config = dict(
    encoder_arch='vit',
    model="model that answers yes/no questions on an image's attributes",
    dataset='telescope images of galaxies (Galaxy Zoo DECaLS)',
    train_examples=88335,
    image_size=64,
    crop_scale_min=0.7,
    horizontal_flip=True,
    rotation_deg=10,
    cutout=0.4,
    questions_per_image=8,
    encoder_norm='layernorm',
    encoder_norm_position='pre',
    encoder_activation='swiglu',
    encoder_mlp_ratio=2.67,
    encoder_head_dim=32,
    encoder_fused_qkv=True,
    encoder_bias='all',
    encoder_qk_norm=False,
    encoder_parallel_block=False,
    encoder_inner_norm=False,
    encoder_drop_path=0.1,
    encoder_patch_size=[8, 8],
    encoder_conv_stem=True,
    encoder_layers=8,
    encoder_width=384,
    encoder_positions='learned',
    fusion='cross_attention',
    fusion_encoder_width=128,
    fusion_encoder_layers=6,
    fusion_encoder_norm='rmsnorm',
    fusion_encoder_norm_position='sandwich',
    fusion_encoder_activation='squared_relu',
    fusion_encoder_mlp_ratio=3,
    fusion_encoder_head_dim=16,
    fusion_encoder_fused_qkv=True,
    fusion_encoder_bias='all',
    fusion_encoder_qk_norm=True,
    fusion_encoder_layer_scale_init=0.1,
    fusion_encoder_parallel_block=False,
    fusion_encoder_inner_norm=False,
    fusion_encoder_positions='sincos',
    fusion_encoder_cross_attention_every=1,
    init='trunc_normal_002',
    residual_init='none',
    optimizer='soap',
    beta2=0.95,
    learning_rate=0.0016,
    beta1=0.95,
    shampoo_beta=0.95,
    eps=1e-08,
    precondition_frequency=10,
    max_precond_dim=512,
    one_sided=False,
    adamw_lr_other_params=0.00075,
    max_grad_norm=3.0,
    max_steps=6900,
    batch_size=128,
    epochs=10.0,
    lr_schedule='poly',
    final_lr_fraction=0,
    warmup_steps=1380,
    weight_decay=0.3,
    adamw_weight_decay_other_params=0,
)
Rows from block 3 of the fusion encoder, named by matrix and row number. Rows with one number belong to one attention dimension. Each number is 128 + 32 x the weight over the matrix's rms, rounded and kept within 0 to 255. All counts start at 0.
# v: cross-attention value (fusion_encoder.blocks.3.cross_attn.v.weight, 128x384), inputs 0-127
# proj: cross-attention output (fusion_encoder.blocks.3.cross_attn.proj.weight, 128x128, transposed), outputs 0-127
v.73 [199 132 142 182 122 128 141  97 164  97 165 131 111 115 114  84 154 133  89  89  96 136 131  81  95 102  99 141 176 167 120 123 117 135 148 118 109 108 126  90 114 190 108 161 113  98 146 133 155 195  98 164 126 124 150 132 118 161 162 116 110 119  94 117 149  43 163 167 184  84 129  93 110 126 164 105  83 132 146 119 134 107 112 121  89  96 121  84 191 131  89 128  74 164 163 115 107 143 121 114 137 141 127 135 132 176 130 180 133  97  72 152 136  86 130 174 112 126 131 114 110 172 143 121 156 167 200 125]
v.74 [148 128 139 118 114 161  84 105 123 154 108 117  87 120  81 182 162 151 188 123 103 111 150  84 129 118 124 132 142 156  89  98 131 145 121 158 128 145 148  76  87 125 161 186  82 136 144 132 102 119 119  59  82 157 147 119 148 184 146 105 144 164  98 141 155 127 126 102 131  78  92 112 135 127 113 108 116 122 152 171  86 114 124 148 147 156 119 119 134 104 143  77 143 125 106 167 100  82 128  93 130 105 113 117  64 148 116 153 169 174 139 101 130 100 134 146  95 144 137 161 160 143  88 147 104 133 171  94]
v.75 [133 184 129 152  94 116 107  97 103 101 131 143 133 168 127  82 141 100 146 185 159 118 116  74 135 135 151 122  89 115 144 122  88 104 111 136  85 114 137 123 112  97  83 133 130  98 106 142 133 108 129 116 143  90 109 120 110 147  90 119 100 143  84  79 113  49 150 156 138 175 152 173  74 160 130 122 120 141  69 149  94 104  49 120 151 201 127 156  91  99 154 155 167 113  82 121 127 115 141  86 140  87 101 151  91 141 102 177 174 143 107 155  99 114 123  99 159  79  98 161 147 114 154 103 129 139 140  81]
v.76 [ 62  86 133 120  96 133 140 155 140 117  98 124 122 136 148 132 156 153 143  97 138 125 122 180 157 128 123 171 123 167  97 116 116 126 182 144 174 143  73 155 228 118 149 112 130 149 132  99 143  69  98 167 165 137 143 164 123 111 120 135 162  90 142 113  92 206  99 125  98 176  91 168 118 116 109 142 155 137 124 134 110 144  96 107 105 126 121 146 138  95  80 106 132 103 156 138 186 148 149 117 122 112 191  97 163 116 186  74 133 157  77 113 167  99 142 109 103  77 127 171 137  81 113 122  94 178  91  75]
v.77 [157 151 113 128 169 111 153  96  89 107 171 117 121 115 131 175 201 129 113 141 114 117 125  97 133 154 146 144 106 137 126 175 141 162 156 184 166 204 117 130 127 170 120 125 129 136 143 145 158 158  99 162 137 144 129 132 122 148 135 154 149 138 136 117 138  85 127 126 165 113  98  91 170 165 128 165 103 139 145 174 104 126 140 122 109 110  78 133 120 138 169 166  82 181 162  93  55 125 116 173 133 166 174 152 194 197 160 122 138 131 161 140 130 126 117 129  92 135 133 154 132 145 181 171 105  98 169 107]
v.78 [248 101 133 205 181 101  70 156 119 138 225 116 115 161 147 110 105 154 101 109 168  83  93  87 130 125  82 149 118  92  85 148 161  86 158 150 160 186  79 107  81 118 110 154  99  99 135 143 148 190 176 130 115 147 158 157 112 199 145 109  34 125 119 147 145  94 140 120 157  93 135 141 105  99 198  90 107 140 111  88 178 122 185 109 137  65 190 167 166 178 118 159  88 160 128 123  75  83 181 129 138 159 110 114 106 175 180 184 107 121 102 108 124 138  91 160  82 121  85 131 109 160 153 141 153 106 154 124]
v.79 [141 137 153 176 115 180 102 113 115 112 162 161  91 110 206 120 132 172 120 111 160 140 133  64 127 138  96 154 119 127 135 123 123 135 103 141  94 155 143 176 123 131 129 133 161 164 116  88 183 154 165 119 149 113 137 111 118 150 141 112  76 153  50 148 157 115 114 150  97 110 114  63 113 112 157 111 173 159  77  87 106  95  88 154 134 102 127 148 107 156 151 157  65 119 111 122 109  75  88 143  96 171 139 196 118 138 142 172 162  80  98 138 133  58 194 152 135 167 184 159 176  72  99 169 110 146 133 132]
v.80 [157 172 125 184 112  60 113 137 158 102 189 175 115 122  65 169 147 163 180 175 139 100 126 141 163 104 148 144  36  82 136 113 134 128 129 117 160 121 151 146 161  97 140 130 119 122 174 110 113  68 148 118 116 108 195 162 161  76 123 117 107 185 106 146 130 128 127  82  86 144 128 110  68 169  94 181 128 152 183 156  84 173 145  80  45 152 142 140 109 103 226  93 104 136 122 147 133 132  95 128 103 176  84  79  87 132 114 121 136 117 147 162  94  72 173 103 177 135 129 122  97  78  91 117 111 150 141 121]
v.81 [190 119  98  99 107 166 119 127 100 165 113 156 181  72 164  89 119 120 137 153 153 136 145 151 150 128  67 113 106  86 107 134 126  94 108 108 196 142 138 146 115 113  97 147 151  82 120  61 109 131 119  56 110 160 165 134 140 193 139 146 146 101 132 151  68 162 145  95 184  59 160 145 164 132 144  99  63 120 152 143 118 168  81 166  76 127 150 156  56  90 207 135 101  89 168  91 122 118 116 141 197 116 114  62 137 141 255 141  92 162 168 160  93  94  93 113 152 157  95 118 120 160 127 119 153 154 168 145]
v.82 [ 89 108  55 112 114 103 169 134 100 139 219 127  70 115 151 111 115 137 103 144 119  68 121  78 137 236 142 131 114 134 152 180 105 169 125 133 149 114 140  76  87  69 129 145  73  84 153 127 125 177  94  99 109 126 145 135 136 191  39 170 127  77 174  85 124 131  97  99 110 180  86 169  43 140 152  65 116 171 154 114 101 138 101 113 103  93 149 203 103  89 177 110  85 131 177 112 142 192 110  93  84 134  94  70 113 165 108 149  98  86 131 133 203  97 107  85  68 164 172 120 147 159 145 137 138 193 140 160]
v.83 [ 80 140  76 120 102 132 125 163 127 162 195  93 142 133 119 111 113 150 105 127 152 147 126 110 140 143 164 152 163 119 114 162 151 167 156 157  99  87 133 132 118 156  79  95  95 209  83 100 122 121 107 137 105 160 121 172  93  99 173 116 119 183 107 144 152  47 171 168 116 133 101  81  58  69 145 146 168 160 218  94  63 157  89 132 159  94  95 155 114 110 147 102 147  92 139 140 170 136 115 153  59 157 135 113 155 164 183 104 153  92  54  96 116 112 124 159  63 124 161 122 142 132 133 128 108 115  85 168]
v.84 [121 152 116  85 122 112 197 108 177 161 143 150 178 116  99 127 131 167 116 102 176 139 111 126 137 120  72 111 154 116 145  80 161 164 137 139  80 136 102 136  96 133 152 144 158 133 115 154  83 196  50 126 176  95 158 146 104 177 131 161 131 126 134 154 196 152 159 198  97 150 103 103 136  86  83 118 124 185 177 162 141  61 105  93 183 148  83 122 124  84 111 133 154 152 134 134 170 138 166  90 106 115 166 113  93 112 115 151 102  85 117 100 135  91  86 145 178 126  95 175 130 134 109  96 141 128  79  70]
v.85 [130  51 100  88 138 137 163 105  66 124 143 127  81 168 140 116 133 105 158 112 111  74 128 121 134 164 128 149 127  97 141 143 176 136 107 119 164 109 104  79  55 106 117  97  88 100 168 167 105 132  88 146 113 142  99 113  60 122 149 119 111 100 168  46 134  85 146 129 106 124 147 155 109 127 141 137 111 210 160 162 152 138  67 117  98 138  76 136 148 162 141  95  99 156 102 141 106  92 103 161 121  41  39 111 105 192  92 101 161 200 138  67 131 190 108 190  79 112 186 130  98 134  75 102 198  94 109 126]
v.86 [135 114 181 137 182 100 129  78 156 142 101  69 144 104  77 125  89 140 129 133 142  72  90 158 147 115  95 145 143 177 138  99 173 108 117 183 122 121  92 162 127 175 133 144 110 164 165 107 172  96 152 136 113 131  85 121 184 108 141 109 100 127 157  86 101  95 112 143 123 116 166 134 187 162 166 105 108  88  99 146 126 176 126 109 134 127 132 120 162 191 131  81 135 145 171 120 114  74 102 142 106 131 184 178 131  86  97 128 169 122 109 148 155 141 137 145 129 123 163 153 157 109 167 126 174 153 167 145]
v.87 [112  95 138 133 109 147 155 128 105 107 146 107 146 120 137 128  93 119  78 119  79  66  97  84 136 132  68  98 164 146 147 220 100 176 106 159 145 118 117  61  48 214 166 103 117 186 147 104 147 137 102 161 187 176 123 126 199 177 118 148  57 111  90 126 128 203 152 165 141 166 150 139  87  52 121 138 110 120 140  80 138 150 134 125 145  86  75 167 134 141  72  85  30 143 219 106 119 188 139  97 143  56 132 186 119 135 180 147 122 149 121 141 114  85  67 176  89  45 128 157 123 133 100 125  65  77 104  95]
v.88 [154 151 147 161 135 163 112 121  75 128 106 145 124 169 167 160 133  99  88 141 135  98 156 153 156 134  73 148  93 135 153  94 141  87 122 153  96 133 156  68 104 127 119 152 120 165 142 168 110  97 151 134 107 132 171 149 153 193  67  94 179 145 157 157  91  83  64 135 190 142 127 133  95 147 158 101 141  59 185 159 144 167 151 179 117  85 135 120 133 118 128 160 149 161 109 146 154 140 109  78 157 216 182 143 135 113 133  94  72 164  89  82  74 155 147 145 146 126 121 104 139 162 166  91 171  89 148  80]
v.89 [147 164  74 117 157 113  98 112 151 143 165 103 112  94 135 191 114 163 121  71 187 143 159 144 101 141 168 152 153 115 150 139 102  89 146 165 104  99 117 121 150 162 189 113 127 114 151 121  75 143 154  91 103 127 165  75 129 128  69  86 133 151 125  79 142  69  89 111 137 157  48  97 152 176 141 145 118 132  83 106  89 145 136  97 127 147 184 179 129 155 114 112 137 145 136 175  79 142  91 158 105 194 151 133  60 185  57 135 100 103 107 146  95 103  94  77 163 106 144 109 108  82 129 163 148 112 158  78]
v.90 [151 144 137 104 139 164 142 123 189 168 193 135 110 122  91 169 149 123 108 117 129 134 131 104  64 187 149 190 124 179  97  83 164 102  93 169 133 127 120 105 109 107 162 125 102 144 145 172  98 192 136 159 131 109 115 144 119 114 141  65 129 150 172 169 123 143 119 132  65  79 125 156  60  96 157 119 106 115 126  97  86 165 153 127 107 134 112 166 158 175 144 157 147 121 120  90 144 119 153  93 132 143 104 135  72 119 150 116 135  90 126 116 141 145 118 128 142 162 166 163 162  96 117  73 130 125 123 163]
v.91 [137 107 134 103 140  73 137 169 147 120  96 172 143 183 172 100 158 143 122 121 153 146 126  97 104 166  93 101 144 106 141 126 131 165 144  97 109 100  54 124 105 126 151 141 146  86 102 100  76 158 157 121 114 134 138 206 107 169 125 131 160  86 173  76 132  88 176 139 101 117  94 152  92  89 155 161 187 135 122 134 110 121  81  88  92 124 141 120 104 117  95 145 142  99 161 112  74  85  95 148  67 121 122 124 101 133 116 129 122  71 127 123 166 165 140 103 131 101  95 163 153 134 164 114 113 121 130 177]
v.92 [149  66  38 128  73 108 110  81 133  60 164 131 120 118  86 129 116 166  84 138 148 147 121  75 168 143 150  97 115 142 134 148 107 121  89 162 103 129 130 150 114 159 138 141 154 118 103  97 156 197 158 111 190  77 133 119 171 164  49 151 111 153 140  99 175  70 181  75 118 126  94 145  95  94 172 176 103 131  86 109 150 130 112 130 131 113  96 100 129 175  67 143 156 134 204  83  95 118 106 145 171 125 154 122 128  56  56 125 154 113 174  89 179 104 127 140  80 117 140 176 172 140  98 105 128 144 162 117]
v.93 [143 153  87  71 118 112 148  88 134 137 111  82  66 178 184 132  68 117 100 128 183 139 100  93 102  97 148 148  84 164 126 107 162 123 150 144 123 108  86 117 134  77 163 171  74 179 159 139 124 162 154  60 119 140 156 142 109 187 102 134 161  77 107 156  85 112 115 141 130 133 134 152  78  99 150  95 167 144 137 146  43 142 149  92 141 137 118 160 110 226 150 166 168 143 211  51 106 140 124  86  91 118 138 142 155 129 145 131 143  72 145 126 104 141 151 115 101 170 140 108 134 148 134  93 101  92 117 186]
v.94 [128 135  44 142 111 153 157  73  98 105 140 106 122 187  80  98 107 141 135 121 118 136  97 121 129 162 150 137 122 184 128 140  90 143 188 144 166 100 138 118 194 136 159 119  96 140 108  90 124 153 154 159 107 168 166 167 102 160 107 150 140 166  91 101 184 160 141 126 138 106 119  43 121 130 108 107  89 153  82 156 178  71 117 152 136 129 128 107 171 162 161 162 160 170 161  67 120 110 177  90 143 174 120 240 118  79 134 160  94 134  73 182 150 109 139 132 110 108 108  96  81 151 151 153 149 161 140 108]
v.95 [113 106 168 106  94 135 152 135 144 144 169 129 154 143 115 142 148  57  83 109 101 171 136 165 126 120 111 143 150 167 152 151 104 146 105 115 211 198 144 145 160 127 180 119 156 135 141 129  97 110 145  97 188  72 135 162 108 138 109  86  94 130 127 132 118 127 121 105  91  49 190 111 122 146 115 130 120  75 122 119 118 146 107 122 108 131 120 122 109  73 139  92 153 130 138 126 138 125  96 113  82 124 140 182  78  89 170 115 179  88 180 121 165 131 135 118 124 122 136 135 162 158 140  96 127 108  99  90]
v.96 [107 130 175 150 120 149 155 108 125 111 135 145 111 113 118  98 198 156 162 137 183 103 152 199 140 194 123 169  79  76 167 127 149 141 152 137 175 176  81 131 141 137 146 161 127 106  92 147 169 143 156 149 152 150 176 184 177 141 128 141  89 129 102 123 202 167 138  41 165 118 133 169 147 124 179 147 102 114 136 121  94  70  78 157 171 158 137 160 155 120  62 173  72 241 135 165 130 100 130 147 174 176 110 152 104 177 178  90 171 164 158 159 138  96 165 177 110 146  80 184 161 131 118  88 139 153 144  44]
v.97 [181 105 115 159 132 140  97 145 107 128 123 160 139 138 132 163  90 107 130 130 106 170 154 168 133 122  88 167 145 100 144 133 143 137 152 136 169 124 179 157 179 122  89 157 171  86 133 192  79 141 124 113 159 132 143  85 126 165 127  85 172 121  85 143 160 172  92 126 112 153 154 127 151 123 118 134 153 161 166 163 150 126 114 114 137 149  89 127 165 111  86 162  55 116  87 149 104 122 128 132 155 140 119 160 158 148 123 138 175 136 134 174 171 164 121 153 124 152 154 209 115  60 102 137 149 116 105 137]
proj.73 [141 171 165  72 159 184 118 151 131 112 120 107  56 155 126 182 114  82 123 155 134  70 150 189 137 153 186 111 119 173 153 142 135  78 186 121 101 160 159 153  94 170 176 121 128 140  92 154 182  83 147 169 162 128 107  74 135 151 106 169 121  84  92  93 106 140 135 170 119 150 128 162 171 130  83 172 142 148 166 104 125  96 134  94 148 104 136 102 102 176 151 186 120 159 159 115 116 171 143 104 150 149 173 143 120 138 143 186 145 165 130  85 111 134 149 146 108  62 120 100 156 141  95 133 119 159 132 153]
proj.74 [157 147 128 153 137 147 126 143 137 170  97 146 102 139 179 133 104 129  94 150 107 155 168 160 113 127 152 135 121 130 138 130 118 126 124 152 113 138  66 171 104 126 212 146 136 126 177 149 135 199 128 139 151 144 157 150 158  77 120 186 121 146  85 102 151  83 156 138 137 130 108 124 162 103 113 197 154 140  91 136 106 127  92 151 126  67 119 120  99 146 136 190 127 126 151 163 171 156 174 154 187 126 174  88 121 166 142 135  89 131 131 111 123 113 152 122 118 101  74  96  91 135 103 152 111 110 140 173]
proj.75 [149 136 145  94 144 157 147 143 123 124 110 103  68 109 156  81  92  80 142 154 119  85 180 160 121 148 115 140 145 103 182 108 136  72 116  88 138 176 142 143 138 133 152 163 138 135 119 151 131 120 118 122 134 134 130 128 138 143 132 143 139 172 152 141 135 158 120 134 145 155 152 126 139 112 102  78 118 149 157 165 185 123 117 185 130 122 139  92 136 125  92  94 168 127 155  99 113 163 108 117 118 128 155 135 164 117 120 124 132 182 122 109  81 129 143  98 143 159 134  73 124 128 159 127 125 171 102 143]
proj.76 [117 123 119 156 130 100 153  97 181  89 103 176 154  49 162 114 144 111 181  78 173 126  91 119 149 146 121 114  98 194 155 131 138 129  95  75 176 122 102  63 138  60 121  60 110 104 117  92 104 144 162  84 128 128 119 140 113  82 120 104 106 153 127  76 116 107 111 111  81  90 120 132 133  83 153 120 140 113 119 122 166 164 151 120 100 146 108 125 126  72 107 139 135  98 138  98 141 166 182 113  47 142  65 127  77  63 148  84 119  97 121 170 146 102 143 132 178 107 195 189  99  99  96 110 182  98 122 141]
proj.77 [145 136  89 129 101 177 111  93 152 180 111 170 117 132 106 148 146 159  75  95 102 108 129 121 134 173 121 112  83 131 144 119  92  82 150 163 112 119 151 136 115 121 135 115 107  98 135  38 119 149 129 180 173 146 130 140 113 111 138 134 136 106  94  92 101 151  92 176 161 153 162  96 121 157 101 125  74 108 113  85 109 118 169 102 129 141 120 107 116 155 106 150 112 158  79 133 133 154 135  91 203 147 128 154 181 141 122 122 193 174  90 141 139 145 168 138 140 125  99 151 145 159 137 110 177 117 134 140]
proj.78 [136 146 154  65  81 154 123 103 151 156 117  68 142 164 120 173  73 118 115 138 130  30 113 136 125 144 135 148 147 156  70  94 152 108 103 160 128  62 114 137 121 149 136 139 133 123 121 139 147  86 113 139 122 102 132 132 118 146 119  90 146  82 104 145  32 146 103 125 133 118 117 160 119 186 100 100  84  85 145 120 116  99 178 113 144  95 121  98  70 140 131 159  52 116  75 128 131 103 149 106 151 172 129 109 172 179 109 126  89 129 129 136 139 103 169 151  71 110  30  62 137 132 169 116 108  99 191  95]
proj.79 [180 144 106 174 195 167 170 134 116 113 147 138 124 142 135 136  93 123  44 135 147 121 135 112 156 144 161 162 139 173 110 124 140 149 142 127 127 158 143  56 102 121 149  25  95 102 166 118 175 138 144 117 110 165 167 104  92 117  89 149 100  59 126 101 141 100 100 130  68 134 103 168 129 130 155 185  86 141  68 126 149  95 149 110 124  99 104 217 140 163 114 176 157 123 138 144 130 168 186  92 168 111 134 113  67 161 158  97 119 149 116 117 159  88 147  56 162  86 121 130 157 100 122 145 147  94 160 169]
proj.80 [152 107  29 145 118 102  72 174 138 189 208  75 125 138 116 173 124 168  81 139 148 129 142 141  83 118 149  68 166 157 118 119  87 104  99 106  89  89 113 151 122  87 135 168 125 124 159 130 121 155 171 120 179 143 108 106  93 114 130 116  82 140  67 121 125  99 162 113 124 134 142 162 151 161 126 195 138  77 114 161 114 168 105  96 136  72 107 125 119 142 200 122  97 114 157  90  91 131 122 131 133 100 158 153 169 116 175 129 159 112 131 139 144 128 146 142 120 147 157  36 112 108  87 191 175 114 109 120]
proj.81 [ 86  93 165  99 104 130 124  99 114 102 148  63 153 160 106 100 155 143 116 140 171 151 134 143  76 117 107 110  59 110  89  72 166 100 110  94 125 163 145  93 126  85 161 137 143 127  63 131 154 187 101 144 144 145 162 100 155 126 109 127  71 118 142 124 111 129 153 150 156 159 149  81 118 111 189 101 108  92  85 114 139  98 107 150 148 151 120 185 113 148 140  82 162 126 113 128 185 133 116  94 119 116 128 117  87 101 133 132 141 177 132 123 143 128 135 175 116  81 121 158 148 139 147  95 158 179 124 111]
proj.82 [ 76 199  69  96 133  97  44 175 135 102 141 152 153 114 153  49 177 105 100 117 106  93 104 125 110 137 165 108 126  28 115 119 106 111 150 201 135  48 108  82  51  70 148 149 141 128 165 127 112 201 107 117 158  53 126 163 205 161 104 186 174 139 121 139 152 174 149 132 195 162 237 156 102 128 115 117 147 114 207 108 151 164 126 145 166 106 176 140  35 133 121  98 115 166 166 119 148 140 129 160  88 127 176  97 151 156 125 129 145  82 128 118  96 127 157  48  97  65  92 124 142 134 149 133 118 191 143 168]
proj.83 [122 152 166  65 110 154  85 137 126 134 140 105  90 142 141  52  96  75 176 171 100  29  99 121 180 105 109 126 113 146 158  61 120 161 168  85 134 124 124  92  14 130 157 139 111 143 162 107 114 126 196 141  83 112 125  92 129 110  79  72 151 140  97 128 111 121 104 148 167 152 176 104 167  91 103 124 173 145 140  89 151 110 127 189 136 181 106 141 115  68 125  93 112 115 144 147  58 119  96 186 111 146 112 166 208 125 148 161 122 100  93 136 143  81  93 114 156 123 124 115 149 222  89 107 170  68 174  58]
proj.84 [140 170  91  83  94  95 164 113 175 102 163 184 157 134 133 110 130 143 162 115  94 158 109 112 143 150 106 166 166  79 138 116 115 121 118 144 142 111 148 113 227 138  99 169 122 150 169 133 104 123  70 119 126 116 150  79 136 134 123 141 172  44 135 194 148 114 102  78  80 114 113 155 123  91 125 155 132 147 116 154 112  58 100 130 145 109  92  94 110 119 132 117 132 132 177 117 115 147 100 155 155 137 158  88  80 144 129  82 116 162 162  88 148 116 138 115 154 151  95 122 121 108 125 159 121 162  65  70]
proj.85 [179 151 136 147 147 112 137 185 140  98 205 177 143  86 162 138 109 131  15 129 133 135  78 182 108 170 110 148 101 117 135 104 107  82 108 148 107 119 115 137 111 163 183 133 140 112 136 139 130 108 156 116 189 111 153 127 164  85 105 127 187 188  40  93 112 156 133 142 179 120 160  92 114 131  86 104 155  92 174 124 159 115 145 130 125  96 167 196 102 132 119 103 171 159 140 167 125 128 127 123 121 121 166 140 111  72  88 162 131 128 121 159 149 148 130 121  92  93 131 116 131 135 129 111 204 232 163 164]
proj.86 [109 131 144 159 139 141 155  81 112 136  72 120  96 105 168 129 117 147 150 114 107  91 151 123 140 107 149 105 164 136 150 164 110 136  99 130 146 105 169 184 145 156 132  69  98 108 176 126 119 134 148 147 154 163 111 179 136 131 155 111 105 129  85 157 108 111 127 143 145 201 109 136 119 116 101  72  98 129 113 141 150 133 171 111  91  82 119 142 182  93 163 144  86 131 110  93  78  96 123 138 102 187 124 177 134 193 106 156 156 123 147  92 140 169  95 143 121 193  98 130 136 162 167  73 154  61  81 130]
proj.87 [122 158 114  88 142 177 116 170 116  99  94 155 175  88 109  82 113 113 183  99 124 169  88  91 161 143  87 162 174 165 128  99 115  84 144 172 103  69 108  87 130  90 120  90  81 118 185 114 170 158 122 124 121 117 209 124 139 115  91 168 166  84 121 139 157  96  99 123 125 167 165  94 105  43  91  86 123 128 144 101 106  66 108 114 135 126 179 134  92 120 161 140 117  80 164 106 174 131 142 140  78 136  83 133 122 142 108 137  92  47 116 122 105 153  67  99 148 106  57 146  65  63 171 122 141 175 105  64]
proj.88 [117 141 139 162 169  65 124 139 129 158 141 132 140 122 110 162  99 140 104 195 157 188 107 127 124  73 156 144 138 102 117 136 100 136  66 105 116 145 139 123 136 145 180 108 101 131  50 109 107 157 130 142 182 103 118 170 108 101 105 140 128 113  88 173 186  98 128 114  66 121 127 163 139 116 128 168  98 140 129 215 125 170 140 103 146 117 165 215  71 131  87 142 136 188 144  76 129 100 156  39 164  96 189 109 118 122 142 127 155 115 169 121 145 100 167 170  93 109 131 110 156 148 141 121 134  71 116 143]
proj.89 [133 179 129  92  72 132 111 115  88 140 124 117  98 117 108 122 102 146 142 128 152 109 162  84 106 122  87 145 131 169 124  79 139  74 131 192 115  96 129 153  67 102 133  97 127 156 151 110 156 156 100 158  83 142 117 163 106 140 164 155 116 111 169  95 174 114 135 189 118 101 188 115 126 168 108 139 113 149  86 133 131 173 119 139 112 111 136 140  97 153  79 164 113 122 117  78  86 148 160 123 135 137 108 101 122 166 162  95 123  87 108 123  71 150 167 126 104  93 121  90 120 152 118  74 154  78 156 197]
proj.90 [115 112 133 166 164  67 117 147 133 163  85 185 135 107 139  90 112 125  93  84 124  95 174  91 177 154 108 129 122 120 163 143 148  86 117 188 160  97 133 154 129 103 140  67 144 108 182 149 138 123 134 148 134 109  52 134 110 102 148 137 114 111 106 174  85 165 109  83 117 162 157 172  79 133 149 151 141 123 188 160 163 144 157 189 102 167 113  93 127  99 104  90  82 107 124 133 100  96 144 167  77 151 158 128 153 138  86 127  87 129 156 123 140 118 144 101 153 176 133 113 127 188 135 123 124  87 125 126]
proj.91 [128 161 142 131 121 131 125  91 131  84 143 123 178 137 165 123 102  75 154 148  80 117 133 147 129 216  71 107  90 112 126 102 127  73  95 138  94 127 138 100 138 116 158 122 149 140 121 146 165 155  86 122 110 123 113 111 157 154 147 127 100 171 182  92 153 179 151 131 164 127 148 138 149 157 125 118 168 148 127 128 136 149  47 113  97 113  81 105 152 146  92  70 126 113 154 154 116 195 120 147  99 145 128 145 126  82 189  94 135 139 121 102 118 110 166  87 130 135 130 106 175 149 150 110 168 123 143 126]
proj.92 [106 184 138  99 131 159  52 116 113 105  61 102 115  94  99  31 143 139 113 133  75  84  89  79 110 129 143 116 164 121 157 158 150 160 138 118 135 134 137 148  87 142  67 113 116 122 208 115 138 175 158 184 145 184  48 171 119 119 166 139  93 120 131 162  93 124  91 164 153 120 122 185 229 134 132  93 107 143 149  86 125 162 147  99 122  91 105 111 141 128 167 105 137  83 167 154  98 182 146 145  86 163 117 111 114 171 113 157 123  80  94  37 119 164  76  88 123 130 104 143 172  95  92  75  90 108 133 136]
proj.93 [134 161 102 147  77  59 169 100  68 122 121 128 119  96 140  43 116 141 137 132 109 146 143 128  96 146 187 104 133  81 167 108  83 154 123 165 103 121  95 138 135  92  85  64 112 152 140 123 106 218 157 207 186 118 143 100 144 109 138 147 134 144  61 143  97 106 148 160 120 102 165 120  87 119 136 167 157 156 190 172 169 166 109 125 127  93 140 116 116 163 112  95  99 156 225  85  69 158 104 154  98 163 129 137  97 137 127 135 149 109 158  80 163 191  95  92 128 117  48 138 182 105 129  82 107 111  86 159]
proj.94 [120  94 153 124 172 145  47  67 119 102  42 104 171 107 143  74 126  99 133 146 139  88 182 101 149  87 149 146 122 163 152 158 142 130 171 115 145 168 143 182 144 159  87 104  90  94 170 138 159  72  92 137 131 116  96  90 151 180 161 113 108  91 170 156 134 131 134 153 100 152 151 153 144  91 124 145 101 137 175 153 125 178 135  94 127  91 138 125  98 117 159 138 122 138 165 124 110 159 136 160 120 149 122 135 103 166 100 174 108 125 171  99  74  73 120 123 122 136  78 113  95 151 122 128  84  31  95  88]
proj.95 [162 125 170  93 120 122 124 111 101 132 123 140 106 166 155 128 138  87 129  78 153 156 157 132 140 156 104 174 144 166 137 132 162 109 127 107 132 149  86  95 162 110 126 122 137 146 131 171 131  93 116 129 153 126 158 115 113 155 158 117  72  96 133 142 101 142 147  97  93 154 131 130 146 140 153  98 120 111 101 140 149  86 144  90 151 166  92 109 108 130 127 114 101 139 158 153 121 126 113 156 106 154 164  71 134  98 153 130 132 144 137 127 179  89 157 130 111 142 141 142  90 116  98 151  90 109  81 101]
proj.96 [137 142  89 154 108 109 113 119 191  65 162 132  89  82 121 185  93 156  97  95 157 119 112  97 114 124 120 125 191 145 160  66 156  88  97 153 144 100 146 131 154 136  60  80  98  33 208  82 129 126 148 148 119 157 100 151 114 159 108 175 133  93 125 112 125 113 147 137  95 140  92 166 158  73  97 177 109 135 128 105  69 165  84  78 132  79 135  90  77 144  91 109  91 108  76 150 164 159 147 170 118 108  82 166  85 113 180 130 101 123 187 126 103  77 162 136 155  92 138 107  85 125 122 153 143  95 119 161]
proj.97 [147 152 162 126 112 152 174  99 115 106 145 123 109 115  96 144 100 133 151  79 131 108 120  96 144 116 163 153 139 121  83  97 143 157 164 194 111 101 141 161 138 109  91 106 142  85 131 105 129 157 109  89 111 102 144 151 109 147 140  86 123 138 143 141 144  99 123 122 126 130 130 133 160 113 142  87 119 137 157 109 118 145 154 108 142  81 135 139 104  82 118 165 143 108 149 118 150 123 141 133  76 136 133 125  80 152 124  76 107 169 130 129  64  92 117 120 114 158 113 118 130 114 109 179 145 104 135 114]